A small image classifier, trained from scratch: patch size [2, 2].
Rows from block 4, named by matrix and row number. Rows with one number belong to one neuron. Each number is 128 + 24 x the weight over its row's rms, rounded and kept within 0 to 255. All counts start at 0. Numbers have three digits each. After the name is the row's rms in percent of the matrix's.
# fc1: MLP up (model.blocks.4.mlp.fc1.weight, 256x128), inputs 0-63
# fc2: MLP down (model.blocks.4.mlp.fc2.weight, 128x256, transposed), outputs 0-63
fc1.171 091:116096170121151104136101120135127113118103127101133167106157150064142140137151096116125166093144159144091112125120125129103156101110089117151111107146117125145124124166172134132109165110139117
fc2.171 092:121153124172119131127138133108140088114146159107135111132111168124143091107127117139133113149091057124143089094123122111135120133176130135119144107127155106140178103169089159156162117088102120
fc1.172 091:120123115144149127114192145156150135130148124112129099186124135103138159161104170201110087112181176132099122145096123126099133126125100155116120093149114114104166125120114111152108122140146106
fc2.172 099:126132172126175146097100099093131132177133153077165114146153129085114110120142111122155102097117126119155129094127144124140106132114136093147149155112147144126128129131115135097140130091167153
fc1.173 092:130132147162103068193112136116117169176159120132115145153136135120156130128108117163125139087184141072108159126092170153127097128134146144096124118150146111128159135094110120110119152143155127
fc2.173 088:140112088147117112097143094129108121163140101071129104148120148136143069162158168140131155163129117133093119067116148121103073133169146111103111179136124122123126102114122167122129099150133112
fc1.174 176:135133113125129170134120117090117164166182153160123082107132091134131155138106143141133129126125136127103150108152144111167153119118157168093158117147146113160133163119128115082121129148166152
fc2.174 115:143127142133128149125110124129153133083103111120153156116159146179097110113143085151092145131131145112150106166103103131153144118129148109151156106123082156157105108161084164136114151104101168
fc1.175 100:090078079142123099115183126131114130099105086161164110099157084158146127103160131125151123135125123107140130151114088152079127171141168136142118155154137136138137124143096139105114118156150152
fc2.175 126:164122127146188154114125127134129165107108122139150117086125123079143143085147166146131106157097137110147111121201109144106109136130145151124131154135112199076115095143123098140099168120096123
fc1.176 109:130197109130180093139139117108102139132094116088122134160147134137132144103122105132163144116152154115142100125124108129090103171150087120143087137139137159130115131107151118108132131103162104
fc2.176 089:130114069068093154071101135146146134098131104104151143060109144115104094110122115141159134108146147129126097134134137113117150094112087110123095131155173149113139137121119136113129122140112122
fc1.177 133:128122113108102136144087153081123102105122164169137128154118147143088102129126097146166112094145170129086121138132115166103155107138169132148141104137161099147124109170124147096125126137092144
fc2.177 107:073153136137126137182140124136165111141134136112127068142124120084118134088101076093135162158128101173092125155175151147142137138096150119136173102129125124088129167121116128121169127075101114
fc1.178 073:079141105102122103113176150119093151114113121126149130097128184135131133104147158124131116105111102109163131127107083082086164135133159125082149114152103126152119182109081174101125151118096147
fc2.178 087:071107123073129114164129123159132080146130101125136124117109105156168132138130079114097113128100104101151161109158146120124147138164118119171140151110129128107120119114109163134105137152151208
fc1.179 065:148090140185147128097121127126116155145118158112159121113153118124113156157146119109157114114160116124128166147106095145123142066139110111157145137160153139140097160131090118140104113123048138
fc2.179 058:119152135109113165130159154139125120105140164110105082149134157142134111101131082118088125115132103100121106090191171141128115180117134191088117099128076132100094132119145129138116155161141132
fc1.180 052:147113137133139127110112157121120127088132076121130077143076095092158141153119090118110160136116145136131169117131141088095133107119104133144150087171130133110136144136129113122126154140128183
fc2.180 059:109104138184102114130138105177090099165122129148097126120163099164141163134135127105105117104105119095131173142112151118189127112140152141095102129125137111105135128132148085132151113106148122
fc1.181 118:101130139149146091125131142071131163154135114124115115165142168136130158128139102126157130112124143135120159131122118124125116143154118138155192150120082144160164095086149127095109159141113087
fc2.181 111:118145165106139107143140102161089120117125136117141159096172155147146107118128128166129103161118153132135121133103150129170105154181112101108162125135126129142099146108141127141078119140189134
fc1.182 141:114153116112099176146112144148091115171138151180097097105153100140097123146092111171155114121164116124139101117138159137120129158148109118111122151165151127131136136146167139128108125134111109
fc2.182 109:111088124094173092079122103097135087073125121096126135114116148094125121089158127134121132177117129145097150141167106111108135144112145124138133133100094138138084099146130155121113139130132102
fc1.183 124:157126153138082149133123153135123124144091112142145086100133159128132190109099142161118139139148141116122125142116111145113098146177139152178105158163102113145170129170166102101162148161145143
fc2.183 132:083121087149130150155138073149131157126115152122153102103129102120108132106094059097127120131119158156145127104130143118117130152107097169152143144139138123106090135146208140152107108121176145
fc1.184 124:098101136131131114132114125133123112155186094140147084154132139174106161101157135111158148133097139113140155147141145126161101142175098119149121097139131174114151108178186174117171149116165142
fc2.184 126:121100129084139144101136203114135107134111159091131106142105112146131153173101129133156115109122113131130119115140164096142102101172123165103170100152151147111117143123180069154143134116113127
fc1.185 079:100119101110080119125145193123142122157169109139125114168167152124153088111113153126132121130156145143136145097171076161112146144110134128132120091156113106128109108147126139113119147120126163
fc2.185 088:184096137156149124140155135161139156145081143123162130121108146117122167104138084146127112109111129118078134124113150079096090149112166110146170095101114123129144145127127069170136099074068113
fc1.186 148:101130119123144164123112117077101129147166117173142089129145124147126122145074082137168104107158175145146119114098137124135143110137146180142149140149140156109151156125083084143109145127076161
fc2.186 114:137137089139111129139155141147129117142117139142157139142087126072133120131135066139136131120140128152129119139142132132171104110127115153126159142123146142109131161173092127146134124123162092
fc1.187 060:128124145084162141146123094163118115149133114136152149138135113140117154140162115099120131164124146114127101099137088137147142151133138089106108102163131136146159150104137166115108125105156124
fc2.187 063:131148112137136171141151123165154083111123149143107155130134097129093140127138120151102118176143114131155134108136098138153134115121105151125099156104197142111122140125142129127110126161099133
fc1.188 061:086157122146096133152154154151136118141111122122147110086124145122091115102120162165156114146125123070167161100115153084113121143136110099152134128147149148151101133126148161134161121136105121
fc2.188 066:119145092117096126132102114145116137135121087097157116126129163146139092171116124057121098117114108106121116150164098067119156145109140076130114141114110152131101192129124126157143115140115146
fc1.189 037:090113118165124167141097147130122148141095142129132125150108126167146168160122114125144125099125109128130099122122104098118120150118171100119090171153110125128097100137146134121106171102154154
fc2.189 051:127186152152122115109165180142126150140108144161135120145128152138126098156157082144117134119109054127129110110144138156171125090136140122109134145133146073146096145087129122101113163121136122
fc1.190 073:140158108164130101132113127152130135138122180125101129173168139149169123159147108121142137155133131092154133082162069128118126131122123129154122148140118143149158145133137168106128155156153147
fc2.190 066:148118140115166131175092148105122137118128099136112186100135149200123174051133164097163119164108129122106126118097140164132122135113131167112107133103088111139083111152118110159141117115133150
fc1.191 140:134118102168136113107139105150129083163106176126171149139107121163119176128145153161118130126143159158090138176135125086107078103125174081141106139169130141172136128156181167114095129094136150
fc2.191 118:128147139094127129120095129136153151157128109141148144129133144128115119115112175147157156153131098130149118137135147155160123141133128087122135106116137074109135166220097140118131137141124125
fc1.192 103:149145146112099127117136161119137152129114152143141159139076160116186186128185138138101120176111140107089127126146108096119131147164120088108151114153116147168112173101114141091120174130144064
fc2.192 098:105117111092134115120074101123105125158104098133159174131124132087122129110087135122105130145143104168108124132097114120157121145089157153122146171097117166121165113147122148100129063098133124
fc1.193 080:122090102148117123095173115140144100116156123097142182142135122110154064108125134116102138123173131067106139118142096111154100131123121126146159173127141138122171144140118163144131147148081182
fc2.193 083:126101117081131116141121122085114095123090130107135104171077160141125099118151147127116105150141134123122098101135100116134142143141133141153126158132093139140101117114134072101088169135125126
fc1.194 108:146149123114090139117120140095115121156144115112140104137129122168111123109116102129132099090109142115121102118136184161144117145189104124157120125167141109155110097166130153088175146091150145
fc2.194 130:116130148113118124117098115130124097129136113092124127137116126117164101167135118107143123062126091062131148124128131105162114132115111130102154110159123113121117126138162111143140119127135139
fc1.195 099:122121140146056125086101134082127150128136131097156120117124129132152113141118110103124069182132171128107122123103095132129117135126117123144087119142167130076125181129155185119118111152137112
fc2.195 107:118124123145157089117120158103146080153155124138145122167098111087148111136120144158139125115122143125167159163101157118090126116099087109155158182092146132134148110136143123116123149132136169
fc1.196 070:113154109110093186131119131151098129139097093138169169132093139139149111117117148150162131082154158141151099097116112156110104127110130131143154113166110150098148117090127133107117113167163164
fc2.196 070:149153159155172156179157114100125154141093153113091140114151098156148132123103136132119116123117153184131137156148109133122125076136124136109104158096108110140097074139118111163157136165127105
fc1.197 076:120176127140141137129114146104114126134099111133167118086156139137125161176093099120141109134154129124148070137129133137141116109121110144129149136154132110130176133132074155123143177104161140
fc2.197 079:151103100156089124110132085120145180128072168148123095133160121121123134143110130127135133159109134103147109151147112146136150121105078145145117159095111128076116149115159101171125176145134118
fc1.198 112:122096167097065117120133131110092091115100120137119136113155169112143166129092118182154135136153130137087098130120091141111105127120120139157120124154128117110120180077135172112096153119141115
fc2.198 124:124166111159117141115165122124140114174116114109117150142145163135126136158092136133114156133075103139127157126134118168122165135147102134123108133170153136155080160114127147139072165108084142
fc1.199 113:099120147129126179117105098154136099149145116113134118149148165078133149166140096130112123114144079117123130126146096136109130120125132118123121080148122073162133136141166134114136157166131117
fc2.199 118:139131130108117117141121134090087130153115142144096127148127074121155106126161157131146144121100132129203122153139152113148143152086124120129134153157129119128135183089135163083111068138112130
fc1.200 060:135110152122089148154108130101128172119145117120174117070126126069210111115150139176143137144104095124083121131094124109104137092161117141119115143149112122138119179124138142105124113162174118
fc2.200 067:110164111139103146104165141142128116118089136132142138114107154136171163091124119180132103084139122160131109119112143115120108084102122104139150134165118146133145123136146165134100099094083139
fc1.201 089:162129125164114085124110160142118164155139162125126181091142164141142120137124113099112121119118148137134141146157102108165156166149134074181126110177131135126177137135148149105099121130114173
fc2.201 099:185132122132109103122140126166127101129143130122121117115135111124155154147168135151148143088108138142160092135146114138128068085156113149130159105106088109136155097135120100161165113107118131
fc1.202 112:093121150158121157137110120113116148132148120101130071144122167148137184140145186148141105160133143129131142150115140105160130113093155077111111147094103150155128124136115133125114123125138105
fc2.202 106:151118147113147147111095093171123121150105110131115075091181113115079100158131127086140133108148107085176120131116118124169120133101098144156100104157164107157133162132142109137129131140096175
fc1.203 075:163150124129140127113183118153121133154113095094120118172143146097164141129116133192149143139170145136136150167127101144136090136100159133149171133177110138136114159134177094093131135133164133
fc2.203 092:124129164151194114155114157127091113102125137126112145078153108141170108157143099133126138148146113105140152102106147148122156139162149071114094123097144122139171173126135150121123118110119124
fc1.204 128:109084132134153110125147110107110170175113176159127081184130097136110137158151169174122160144122123130149127090136111165152120097101163156141165132130109133171122173154132150112120097151101143
fc2.204 107:152145112140084147145137149131152137150151148158182112088121145148128153085130105090138135135098130109122108116135193101106110096120149113111100133192102156135110112168107147084126116154141118
fc1.205 114:088096132120133104119120143151105157141159072094139063111153114157113163129141166117146133148143158099100129133132110135136124118089139122122114136149162139119136118169135121121182118144146113
fc2.205 132:101111112158133115127152143133071131136103129152099143121124112169092192142144097133195123143116145129112146138149087134127094121128134153100154120130152125099120166114145155147171129126122099
fc1.206 095:119111127130085120109109155142141133100086129153093086126149100131085115132105147107156125127138148123097080097136088131152160144079146116135096118136131112146173151178110162120111135125142150
fc2.206 102:129131149105137130155119151088088148146097134103162136144120131114138150140134126129117137083152130127129097116101096145118163077167138162149123103108156107111087152092067143168108136159087136
fc1.207 091:091129126113094110119104121152098142146112181138177182161096127188146105140114126138147127146148155120110146097161143129132124143147120134113110145136140142138160175111122137101102109162087147
fc2.207 091:136122120123107089083160153093148103105108119152133081136170146077102139126120107114147123116101116082157113108139144104132166123138145146149159105131123137166119055131156155144156158104118115
fc1.208 077:098118149118115109111144161130140149099119119150149139139179120131145133146154111119103112117114111091140117103122146141117099141110086116087122145170137141119132171160150134134116212106152134
fc2.208 081:095132130114161112138144092152100137141116114091100131114137120134128134173117120149107131121090141154122126125103148093127135146154132099125144142070127152091113136086109147114148117106097114
fc1.209 073:131152147120129087174133158137092121148101129152100146138111132102106101118134106111109159137107156143113131097067089105100122121116127128096193119164127120086131159118127140142121115132129154
fc2.209 087:103124119114121157099125083073150120129168113122100108127115097137132191138106138134153118145123161079119118118141183128142129122144155096128098124122116177118110130155116139136137095100125111
fc1.210 107:134142128159162154139098138122130115131105111150123151105123124122144142146108146131172133073104116141129135072140147139152169150120123156120106171145151132127113171150135150121118114163139105
fc2.210 101:124148126112162122139110134132112159136124154142160128172138163114175109103148158143135105185152141130125137128120148121132147132151118110098109146127122133142088097200125140128122129115113088
fc1.211 104:112103151154135125163087145123113129101134131138132177089082184124145106111147103138119175140093087158126104142152104138149116148119120123121160136153144133159132133120121128139062124141142167
fc2.211 109:116164152107108091122156061115132175102102163167102147124125092156107135156082115143113054143141118121120133132170161201103144139101092145150091120109115144121131108134135140112100165142162130
fc1.212 077:136134140142118191142117113126129126151143129116111178146118113130128178133136147117153116102105144155138123098164100110130134152091144143181125092157147112122169159147163112113139122110169109
fc2.212 077:102143146148134118111157151157105187108126134104119133099155105107110110146115108113145086147117128122121139110087131121138162128121133095165111111142095125126112165109162136087111136095069135
fc1.213 115:110138144143161156111137138123111091154105087153139149119177123152122122147177139127150162109141141061126106144108140122142095122079103133102156145168132126108152134150108124120142131126093141
fc2.213 128:137183101135149094133185174123101092119110148089097143130138159158142132131145099106135109112153135140115101147134149141104166111132089136128099091126121135135117113103149102114175107125093136
fc1.214 107:104159134127117100157161126097151126146151074142152155101079133106158168151137130158120117105125141114101116101146112113110097156125110108115149132153114149113112109131145154159148128109099137
fc2.214 101:140116105102125136145131186132134107115110143130110132129093152086108165103119170138145096117133144130137117105126161133129154091074094172107130125147175148143172131098168101125123100142128155
fc1.215 105:122144098165142195100103123150146137126108107134132109136138151118153094120191117087133115143077122113094118104123108119119143150165129096130137111157142134157178127152111120114142149161099129
fc2.215 105:131081166125153095120194090093152092125105159162135116156125136120126136102127140132133105119094141164122131157136132138134098123119140179159117180136134105157148145144146156091091135175141108
fc1.216 096:131147133095129149093139103148111149165119150094153132131102162117147110132160127136169117152136165117162118149169134129147160147158081156048150109146128157116139105136088138119170119098162130
fc2.216 098:085111187110119125135142133065102098133143129150108150162115166093099117124117133081127139102133143140088170147094132154141148143122128151080094106150139075096090128158147115107183133125134119
fc1.217 099:149111138116111124131125091146112111176149171155129111142167157096142161130093138144151146062145137121102088168139160129156123160132108151161153137137122153121166132130123129129068138087106101
fc2.217 100:131144108124155130122130111161116139104147137074143135145119115115131084114121170130136144129132098066129134138143098122181133150166137110144152121119123096146133158129117141102139135104115096