config = dict(
    grayscale=True,
    horizontal_flip=True,
    widths=[64, 128, 256],
    optimizer='muon',
    lr=0.0058,
    adamw_lr_other_params=0.0011,
    steps=33000,
    batch_size=64,
    warmup_steps=1650,
)
Rows from block 6, named by matrix and row number. Rows with one number belong to one neuron. Each number is 128 + 24 x the weight over its row's rms, rounded and kept within 0 to 255. All counts start at 0. After the name is the row's rms in percent of the matrix's.
# fc1: MLP up (model.blocks.6.mlp.fc1.weight, 256x128), inputs 0-63
# fc2: MLP down (model.blocks.6.mlp.fc2.weight, 128x256, transposed), outputs 0-63
fc1.183 097 [135 176 114 142 133 127 120 142 135 107 187 116 115 144 123  88 175 110 147 123  97 126 104 143 142  92 162 136 143 104  91 119 124 117 147  96 128 118 100 146 102 103 106  97 118  85 122 139 131 139 137 127 153 128  95 126 139 103 107 104 120 100 137 114]
fc1.185 095 [160 150  97 139  81 139 108 114 122 137 107 164 169 135 147  98 127 115 152 145 125 103 113 126 164 128 166 114 131  90 118 123 158  99  81 157  80 117 115 136  88 127 123  76 132 149 110 121 124 123 100 149 115 128 100 107 110 120 111 148 120 187 126 169]
fc1.186 092 [166  96 127 142 144 145 112 116 113 144 132  73 155 138 136 191 128  78 147 108 112 180 112 130 108 158 124 159 140 115 130 119 120 116 109  85 130 144 126 164 129 112 127 122 133 144 124 139 179 163 103 142 177 194 133 117 168 120 112 101 151 135 112 128]
fc1.187 064 [114 120  97 150 136  77 118 132 179 116  74 138 150 128 152 121 103 117 191 153  73 157 153 115 123 125 130 146 118 136 158 113 124 157 128 138 138 107  99 160 120 160 114 129 150 102 145 165 135 152 141 141 161 106 143  95 109 142 113 152 127 114 126 164]
fc1.188 066 [110  76  77 134 101 102  97 123 152 111 110 123 142  95 131 150 173 140 168 101 100 136 134 173 133 139 122 154 137 162 150 165 112 115 131  97 126 140 106 145 153 131 101 123 119 139 181 105 133 116 140  90 133 154 175 111 131 127 123  92 149 119 167 171]
fc1.189 057 [156  99 173 103 124 122 115 134 158  95  89 157 154 136 133 127 154 128 155 150 176 126 159 112 125 170 123 108 151  82 143 172 130 125 129  88 119  97 148  97 148 118 131 116  95 127 132 158 145 156  93 122 115 167 136 120 184  96 113 148 144 127 118 145]
fc1.190 074 [117 122 176 126  92 143 117 180 163  52 125 155 186 121 130 160 121 115 106 152 146  96 148 122 109 107 126 114 100 133 186 128 123  90 169 121  93  95 106 127 125  93 129 101 130 174  86 124 138 126  85 118 144 131 118 170 127 145 114 126 122 144 105 140]
fc1.191 099 [142 160  86 140 120 124  88 118 119 120 150 123 111 124 154 172 143 122 133 147 142 103 119 133 138 143 132  97 120 115 140 141 120 175 103 113 126 140  64 148 124 113  83  99 126 134 114 149  90 181 118 168 105 116 120 118 136 136 120  98 117 113 155 141]
fc1.192 069 [185 124 105  87 128 106 110 133 151 126 126 115 113 136  92 135 110 145  93 116  78 104 140 155 108 152 160 137 146 101 121  88 110 120 114 141 100 131  74 172 164 136 115 165 111 141 130 108 122 152 160 106 112 123 114 140  81 178 118 146 138  98  80 157]
fc1.193 054 [143 116 100 133  95  93 140 112 107  93 113 134 170 123 127 135 133 101 174 127 133 142 136  86 193  76 149 124 133 128  99 131 138 128 197  87 112 116 123 172 106 142 104 135 121  81  58 131 159 141 112 118 135 127 134 132 162 151 129 119 125 148 141 166]
fc1.194 096 [133 116 101 152 174 129 138 129 145 114 160 133 187 159 107 128 148 104  82 120 122 130 137 134 111 135 155 136 124 121 138 117 134 130 115 123 158 125 123 159 144 167  90 169 131  98  98 102 135 115 119 122 130 115  84 129 116 155 102 136 164 109  74 195]
fc1.195 045 [129 101 113 141 147 122 148 150 156 131 133 145 169 115 170 105 111 140 169  79 142 147 146 140 128 158 154 119 128 143  90 197 124 151 139 113 128 111 134 170 160  93 123 145 103 130 167 113 138 156 119 151 113 104 101 130 122 102 113 131 161  89 114 159]
fc1.196 077 [134 175 108 143 134 132 113 169 112 106  82 124  78 133 145 111 141 141 129 171 183 111 112 133 168 105  92 141  98 122 156 147 153 152 136 146 132 127 128 152 101 118 177 103 128 120 165 149 180 136 130 124 138 152 113 138 168 161 122 148 150 148 140 150]
fc1.197 063 [131 146  88 125 159 157 143 124 143 145 142 121 143 150 167 123 163  85 140 109 132 121 123 162 181 162 181 128 100 147  72 130 150 111 111 115 157 138 104 136 148 123 146 143 141 117 118 113 118 148 157 133 131 165 172 145 101 108 122 122 121 136 130 143]
fc1.199 066 [132 117 110 130  89 109 115  91  93  86 148 161  85  86 144 140 128 155 126 132 128 132 110 155 159 140  91 157 109 139 138 140 155 104 129 135 142 158  93 122 141 168 132 131 125 148 127 107 156 110 159 156 119 107 107 114  46 131 107 142  98  86 124 185]
fc1.200 119 [141 134 145 106  98 149 151  72 107 103 132 102 165 211 139  92 149 125 143 118 123 158 126 142  92 151 156 152 100 146 109 126 163 142 120 106 139  92 139 143 132 110 111 114 136 150 159 129 131 169  76 184 119 144 143 127 137 137 129 107 118 148 110 101]
fc1.201 174 [151 118 110 133 143  96 138 157 150 105 110 115  92 158 130 137  98 122  82 109 112 137 125 104 155  96 140  96 112 124 137 104 177 173 108 130 147 129 101 108 120 186 129 145 145 156 164 113 119 144  87  91 112 127  94 104 138  85 121 144 167 112  74 118]
fc1.204 087 [188 140  98 145 129 112 104 137  98 129 112 119 119 113 142 111 151 146 144 167 146 111 121 165 140 120 122 124 137 153 129 115 138 114 182 143 105 144 134 181 162 154  90 111 146 164 166 158 144 142 128 140 136 165 113 133 170 159 130 130 159 143 123 137]
fc1.205 111 [123  99 161 145 155 120  85 152 118 129  99 135  91 125 170 143 121 119  86 153 145 131 113 133 115 113 170 137 124 121 118 142 133 107 153 159 142  84 124 117 169 138 132 134 153 116  92 108 106 148 112 137 147 119 113 129 111 127  91 113 104 146 104 137]
fc1.206 119 [ 83 112 156 140 152  91 120 110 116  97  98 135 131 114 133 109 110 149  95 138 128  67 131 138  95  99 134 134 146 115 159 133 132 145 157 153 111 159 142 173 149 222 139 122 112 159 117  99 153 151 158 121 153 115 131 149 123 110 126 157 143 136 157 132]
fc1.207 070 [101 115 136 101 141 144 137 164 132 135 157 143 165 111 173 144 122 135 117 124  91 111 140 119 107 128 122 141 112 158 137 112 149 144 165  86 115  95 117 114 136 135 174 175 149 131 177 132 164 156 115  97 119 108 189 124 109 130 130 122 156 115 108 129]
fc1.208 065 [148 110 134 150 126 138 136 160 135 143 155 118  95 138 148 112 196 171  96 138 165  85  88 137 150 119 154 119 122 161 101 149 131  88 154 124 139 112 139 139 158 154 111 124 107 141 111  65 180 149  98 134 131 151  89 125  97 133 133 147 123 142 161 137]
fc1.209 110 [137 116 109 156 118 152 127 156 123 125 124 131 109 132 152 147 124  93 146 111 128 119 126 127 143 113  75 173 152 161 111 148 161  85 124 133 127 148 120  86  94 122 142 150 121 106 124 126 122 143 160  91 121 109 146 166  76 121 165 100 151 115 114 143]
fc1.210 154 [155 138 150 133 137  98 133 123 114  97 116 147 116 112 129 155 127 143 183  85 154 171 103 107 138 128 139 157 105 113  97  92 132 149 160 155 130 160 146 111 142 108  62 158 135 115 142 173 109 137 118  87 141 106 119 115 132 129 112 164 167 119 141 153]
fc1.211 070 [120  83  71 153 116 142 134 148 114  90 124 134 106 132  86 135 147  96 104 117  92 136 140 137 121 128 170 159 109  97  87 115 129  86 161 114 132 109 153 120  88 153 120 156 143  86  95  96 114 155 118 149 150 160 128 126  99 173 129 148 102  92 160 128]
fc2.183 093 [119  90 109 135 119 121 127 156 109 162 114 147  83  99 113 129 121 149  94 137 145 131 132 161  87 141 139 113 165 159 134 151 120 177 141 129 137 150 166  96 144 114 109 131 157 165 101 138 133 124 117 126  85 124 144 151  74 118 126 158 111 139 126 132]
fc2.185 091 [ 92 127 135 119 155 115 144 154 111 127 105 149 144 162 126 166 119 166  84  95 113 152 132 117 165 149 133 144 107  83  86 167 118 148 112 100 154 158 111 140 145 123 109 152 143 128 120 149 104 124 111 124 142 141 131 118 153 133 119 132  80 138 135  89]
fc2.186 111 [ 98 116 119  97 142 117 131 134 192  95 153 156 153  90 118 113  85 131  90 166 113 101 163 139  93 151 150 138 116 131 135 100 168 121 175 142 127 129 104  94 125 144 113 144 138 116 120 115 170 123 151 101 131  93 133 103 134 131 107 115 177 130 168 152]
fc2.187 076 [130 161 139 134 169  66 146 103 138 148 151 122  73 138 120 104 121 137 100 174 152 149 150 134 127 140 112  94 150 108  97 159 149 148  88 117  94 101 167 123 149 166 143 122 126 146 156 115 127 141 184 119 125 111 131 152 139  78 100 104 159 113 153 107]
fc2.188 072 [139 102  99 140 113 125 148  97 206 176 129 168 131 103 130 119 109 101 131  95 104 109 150 131 111 154 128 119 116 116 120 105 152 106  89  94 136 191 111 113 113 152 136 163 144 148 117 109 106 156 122 126 160 159 111 126 125 104 130 126 130 116  84 108]
fc2.189 055 [113 101 148 115 161 114 172 135 119 166 158 107 118 187 152 156 124 109 153 175 112 146  93 143 136 133 154 146  77 115 107 123  98 148 105 150 125 118 144 161  62 110 138 114  93 116 116 114 180 162 128 137 124 112 124 101 145 127 128 113 109  97 159 105]
fc2.190 077 [138  92 140  99 121 104 158 136 152 164 153 152 149 155 138 102 133  95 144 129 123 132 117 108 161 130 129 176 167 149  64  98 122 105 103 151 155 131 131 145 141 139  92 154 152 144 125 111 105 121 127 124 110  99 112 115 148 117 121 109 181 119 123  87]
fc2.191 114 [ 98 126 168 127  81 145 122 110 136 105 106 123 137 138 162  98 145 118 125 122 154  88  91 134 145 140  93 156 137 123 133 108 136  78 153 129 123 127 138 139 157 181 112 129 118 103 126  92 120  98 169 117 145 105 101 113 186 140 146 169 133 164 175 150]
fc2.192 078 [107 124 135 117 139 121 134 100 100 135 121 103  69 117  99 112 182 137 119 117 146 120 132 135 120 143 120  73 122 125 170  69 125 149 123 150 103 126 127  78 155 106 147 105 172 110 180 152 110 145 175  62 116 119 142 131 138 152 148 160 149 121 167 131]
fc2.193 060 [ 73 125 170 137 135  99 135 140  98 164 127 149 114 148 144 144 105  97  93 137 120 117 155  95 137 121 131 112 126 135 116 137 122 114 152 108 130 100 132 116 138 171 106 170 167 154 138 118 150 157  87 104 105 112  81 111 151 107 127 145 124 164 162 138]
fc2.194 097 [124 112 146  81 125 137 118 149  98 139 142 110 116 142 160 142  90 113 137 143 168 135 124 107 163 115 122 125 122 114 128 106  94 101 143 131 129 143 138 129 138 101 136  98 111 105 131 126  87 171 136 157 137 113 153 130 159 114 117 149 112 174 171  92]
fc2.195 050 [121 126 158  84 100 106 185 130 113 120 179 110 132 156  94 100 113  98 167 131 151 131  91 138 128 129 155 148 106 107 106 110 156 137 120 100 132 149 141 121 130 137 110  89  92 144 110 161 136 153 181 163 101 145 135 127  92 153 128 149 131 158 167 164]
fc2.196 079 [129 109 134  91 132  96 157 115 167 144 106 103  79 121 113 142 120 124 169 106 118 119 120 128 155 174 105 153 115 156  82 148 127 104 137 115 126 134 114  83  98 154  90 119 163 112 156 147  87 107 104  89 155  99 127 149 144 149 149 140  84 144  82 161]
fc2.197 052 [104 134 157 131 181 137 159 110 118 109 158 110 147 160  88 150 128 135 121 124  56 140 129 159 134 102 110 162 139 129 120 123 110 107 130 143 119 119 152 131 147  66 115 102 131 160 112 137 154 101 107 127 141 143 132 130 106  99 186 130 102 123 117 119]
fc2.199 082 [146 112 130 159 103 180 124 160 171 139 123  81 144 143  84 114 134 118  98 112 123 156 109 138 124 121 134  72 128 127 203  99 127 109  87 183 110 137 120 118 158 166 174 132 118  76 132 158 111 124 117 122 133  83 130 144 119 142  96 139 152  91 164 119]
fc2.200 127 [161  91 119  83 147 141 106 144 138 153 117 123 117 147 137 102 125 161 139 126 127 135  87 130 152 116  83 123 123 116 122 128 118 102 112 171  89 124 134 114 141 154 148 159 112  70 142  93  68 120 121  95 130 163 122 150 120 113 106 116 152 159 134 136]
fc2.201 146 [105  95 131 143 166 176 106 116 107 136 121 127 137  98 157 106 144 125  86 155 112  91 183 133 107 125 107 129 132 133 164 142  92  77 124 121 131  96 146 147 151  80 157 119 148 170 156 203 115 137 132 134 113 173 137 143  90 131 146 112 130 147 138 127]
fc2.204 088 [144 144 148 118 124 134 102 139 102 191 144 115 162 130 150 121 103 142 119 139  85 144 127 105 122 137 131 117 131  80 117 136 100 149 114 125 132 122 145 172 132 111 111 148 145 133 123 106  76 112 150 117 103 150  86 126 117 146 162 117 139 136 178  73]
fc2.205 110 [111 107 149 176 135 111 150 163 143 167 116 138 151 128  68  96 154 122 144  97 114 143  97 150 110  94 115 146 112 123 126 108 120 162 143 134 143 149  89 126 102 142 118 124 166 143 145 150 160 129 155 116 131 176  86 104 166 120 167 114 156 137  92 124]
fc2.206 100 [141 122  94 117  99 155 116 117 146 116 138 143 137 167 142 118 123 116 109 149 167 162 165 135 140 193 121 138 131 119 108  85  92 100 118 123 155 132 135 151 117 133 178 149 114 176 114 128 108 157 184 133 119 108 137 147 139  99 137 133 107  91 132 131]
fc2.207 072 [113 151 134 112 107  89 159 106 156 145 127 158 141 103 137 136 121 141 129 126  92 119 122 119 126 178 140 131  95 111 122 124 136 105  80 123 120 119  74  81 138  99 134 106 140 143 129 128 130 154 141  96 108  51 155 143 128 120 184 104 155 164 161 106]
fc2.208 063 [118 118 145 137 140 120 121 112  99 103 113 137 163 113 130 123 119 117 189 141 102  84 145 119 119 128 115 120 136  91 124 138 112 153 136 100 125  98 133  85 117 124 144 125 148 121 141 143 144 166  70 149 126 119 157 145 123 156 180 122  90 101 128 119]
fc2.209 118 [113 124 166 137 117  83 111 158 113 112 149 115 125 112 113 106 111 119 157 106 129 153 141 165 118 173 125  97 137 142 108 105 123 144 129 148  91 137 133 121 167 110  91  96 169 141 150 164 148 141 120 157 134 141 100 157 139 115 166 103 174 134 171 129]
fc2.210 127 [100  96 165 162  88 176 140 131 145 110 106 106 145 120 127 109 110 111 117 149  96 125 162 153  99 127 104 154  89 155 144 113 117  96  90 126 165 100 125 164 100 135 175 135 102 138 137 133 139 118 109 142 108 140 127 155 140 114 139 121 111 116 151 155]
fc2.211 077 [175 134 131 126 133  98  93 123 106 171 141 136 135 161 138 129  99 176 119 127 117 142  95 117 157 144 131 129 132 169 133 136 128 135  98 164 127 122 134 115 164 133 145 135 118 158 193 115  75 125  96 160 129 119 167 111 119  80  94 164 134 103 141 157]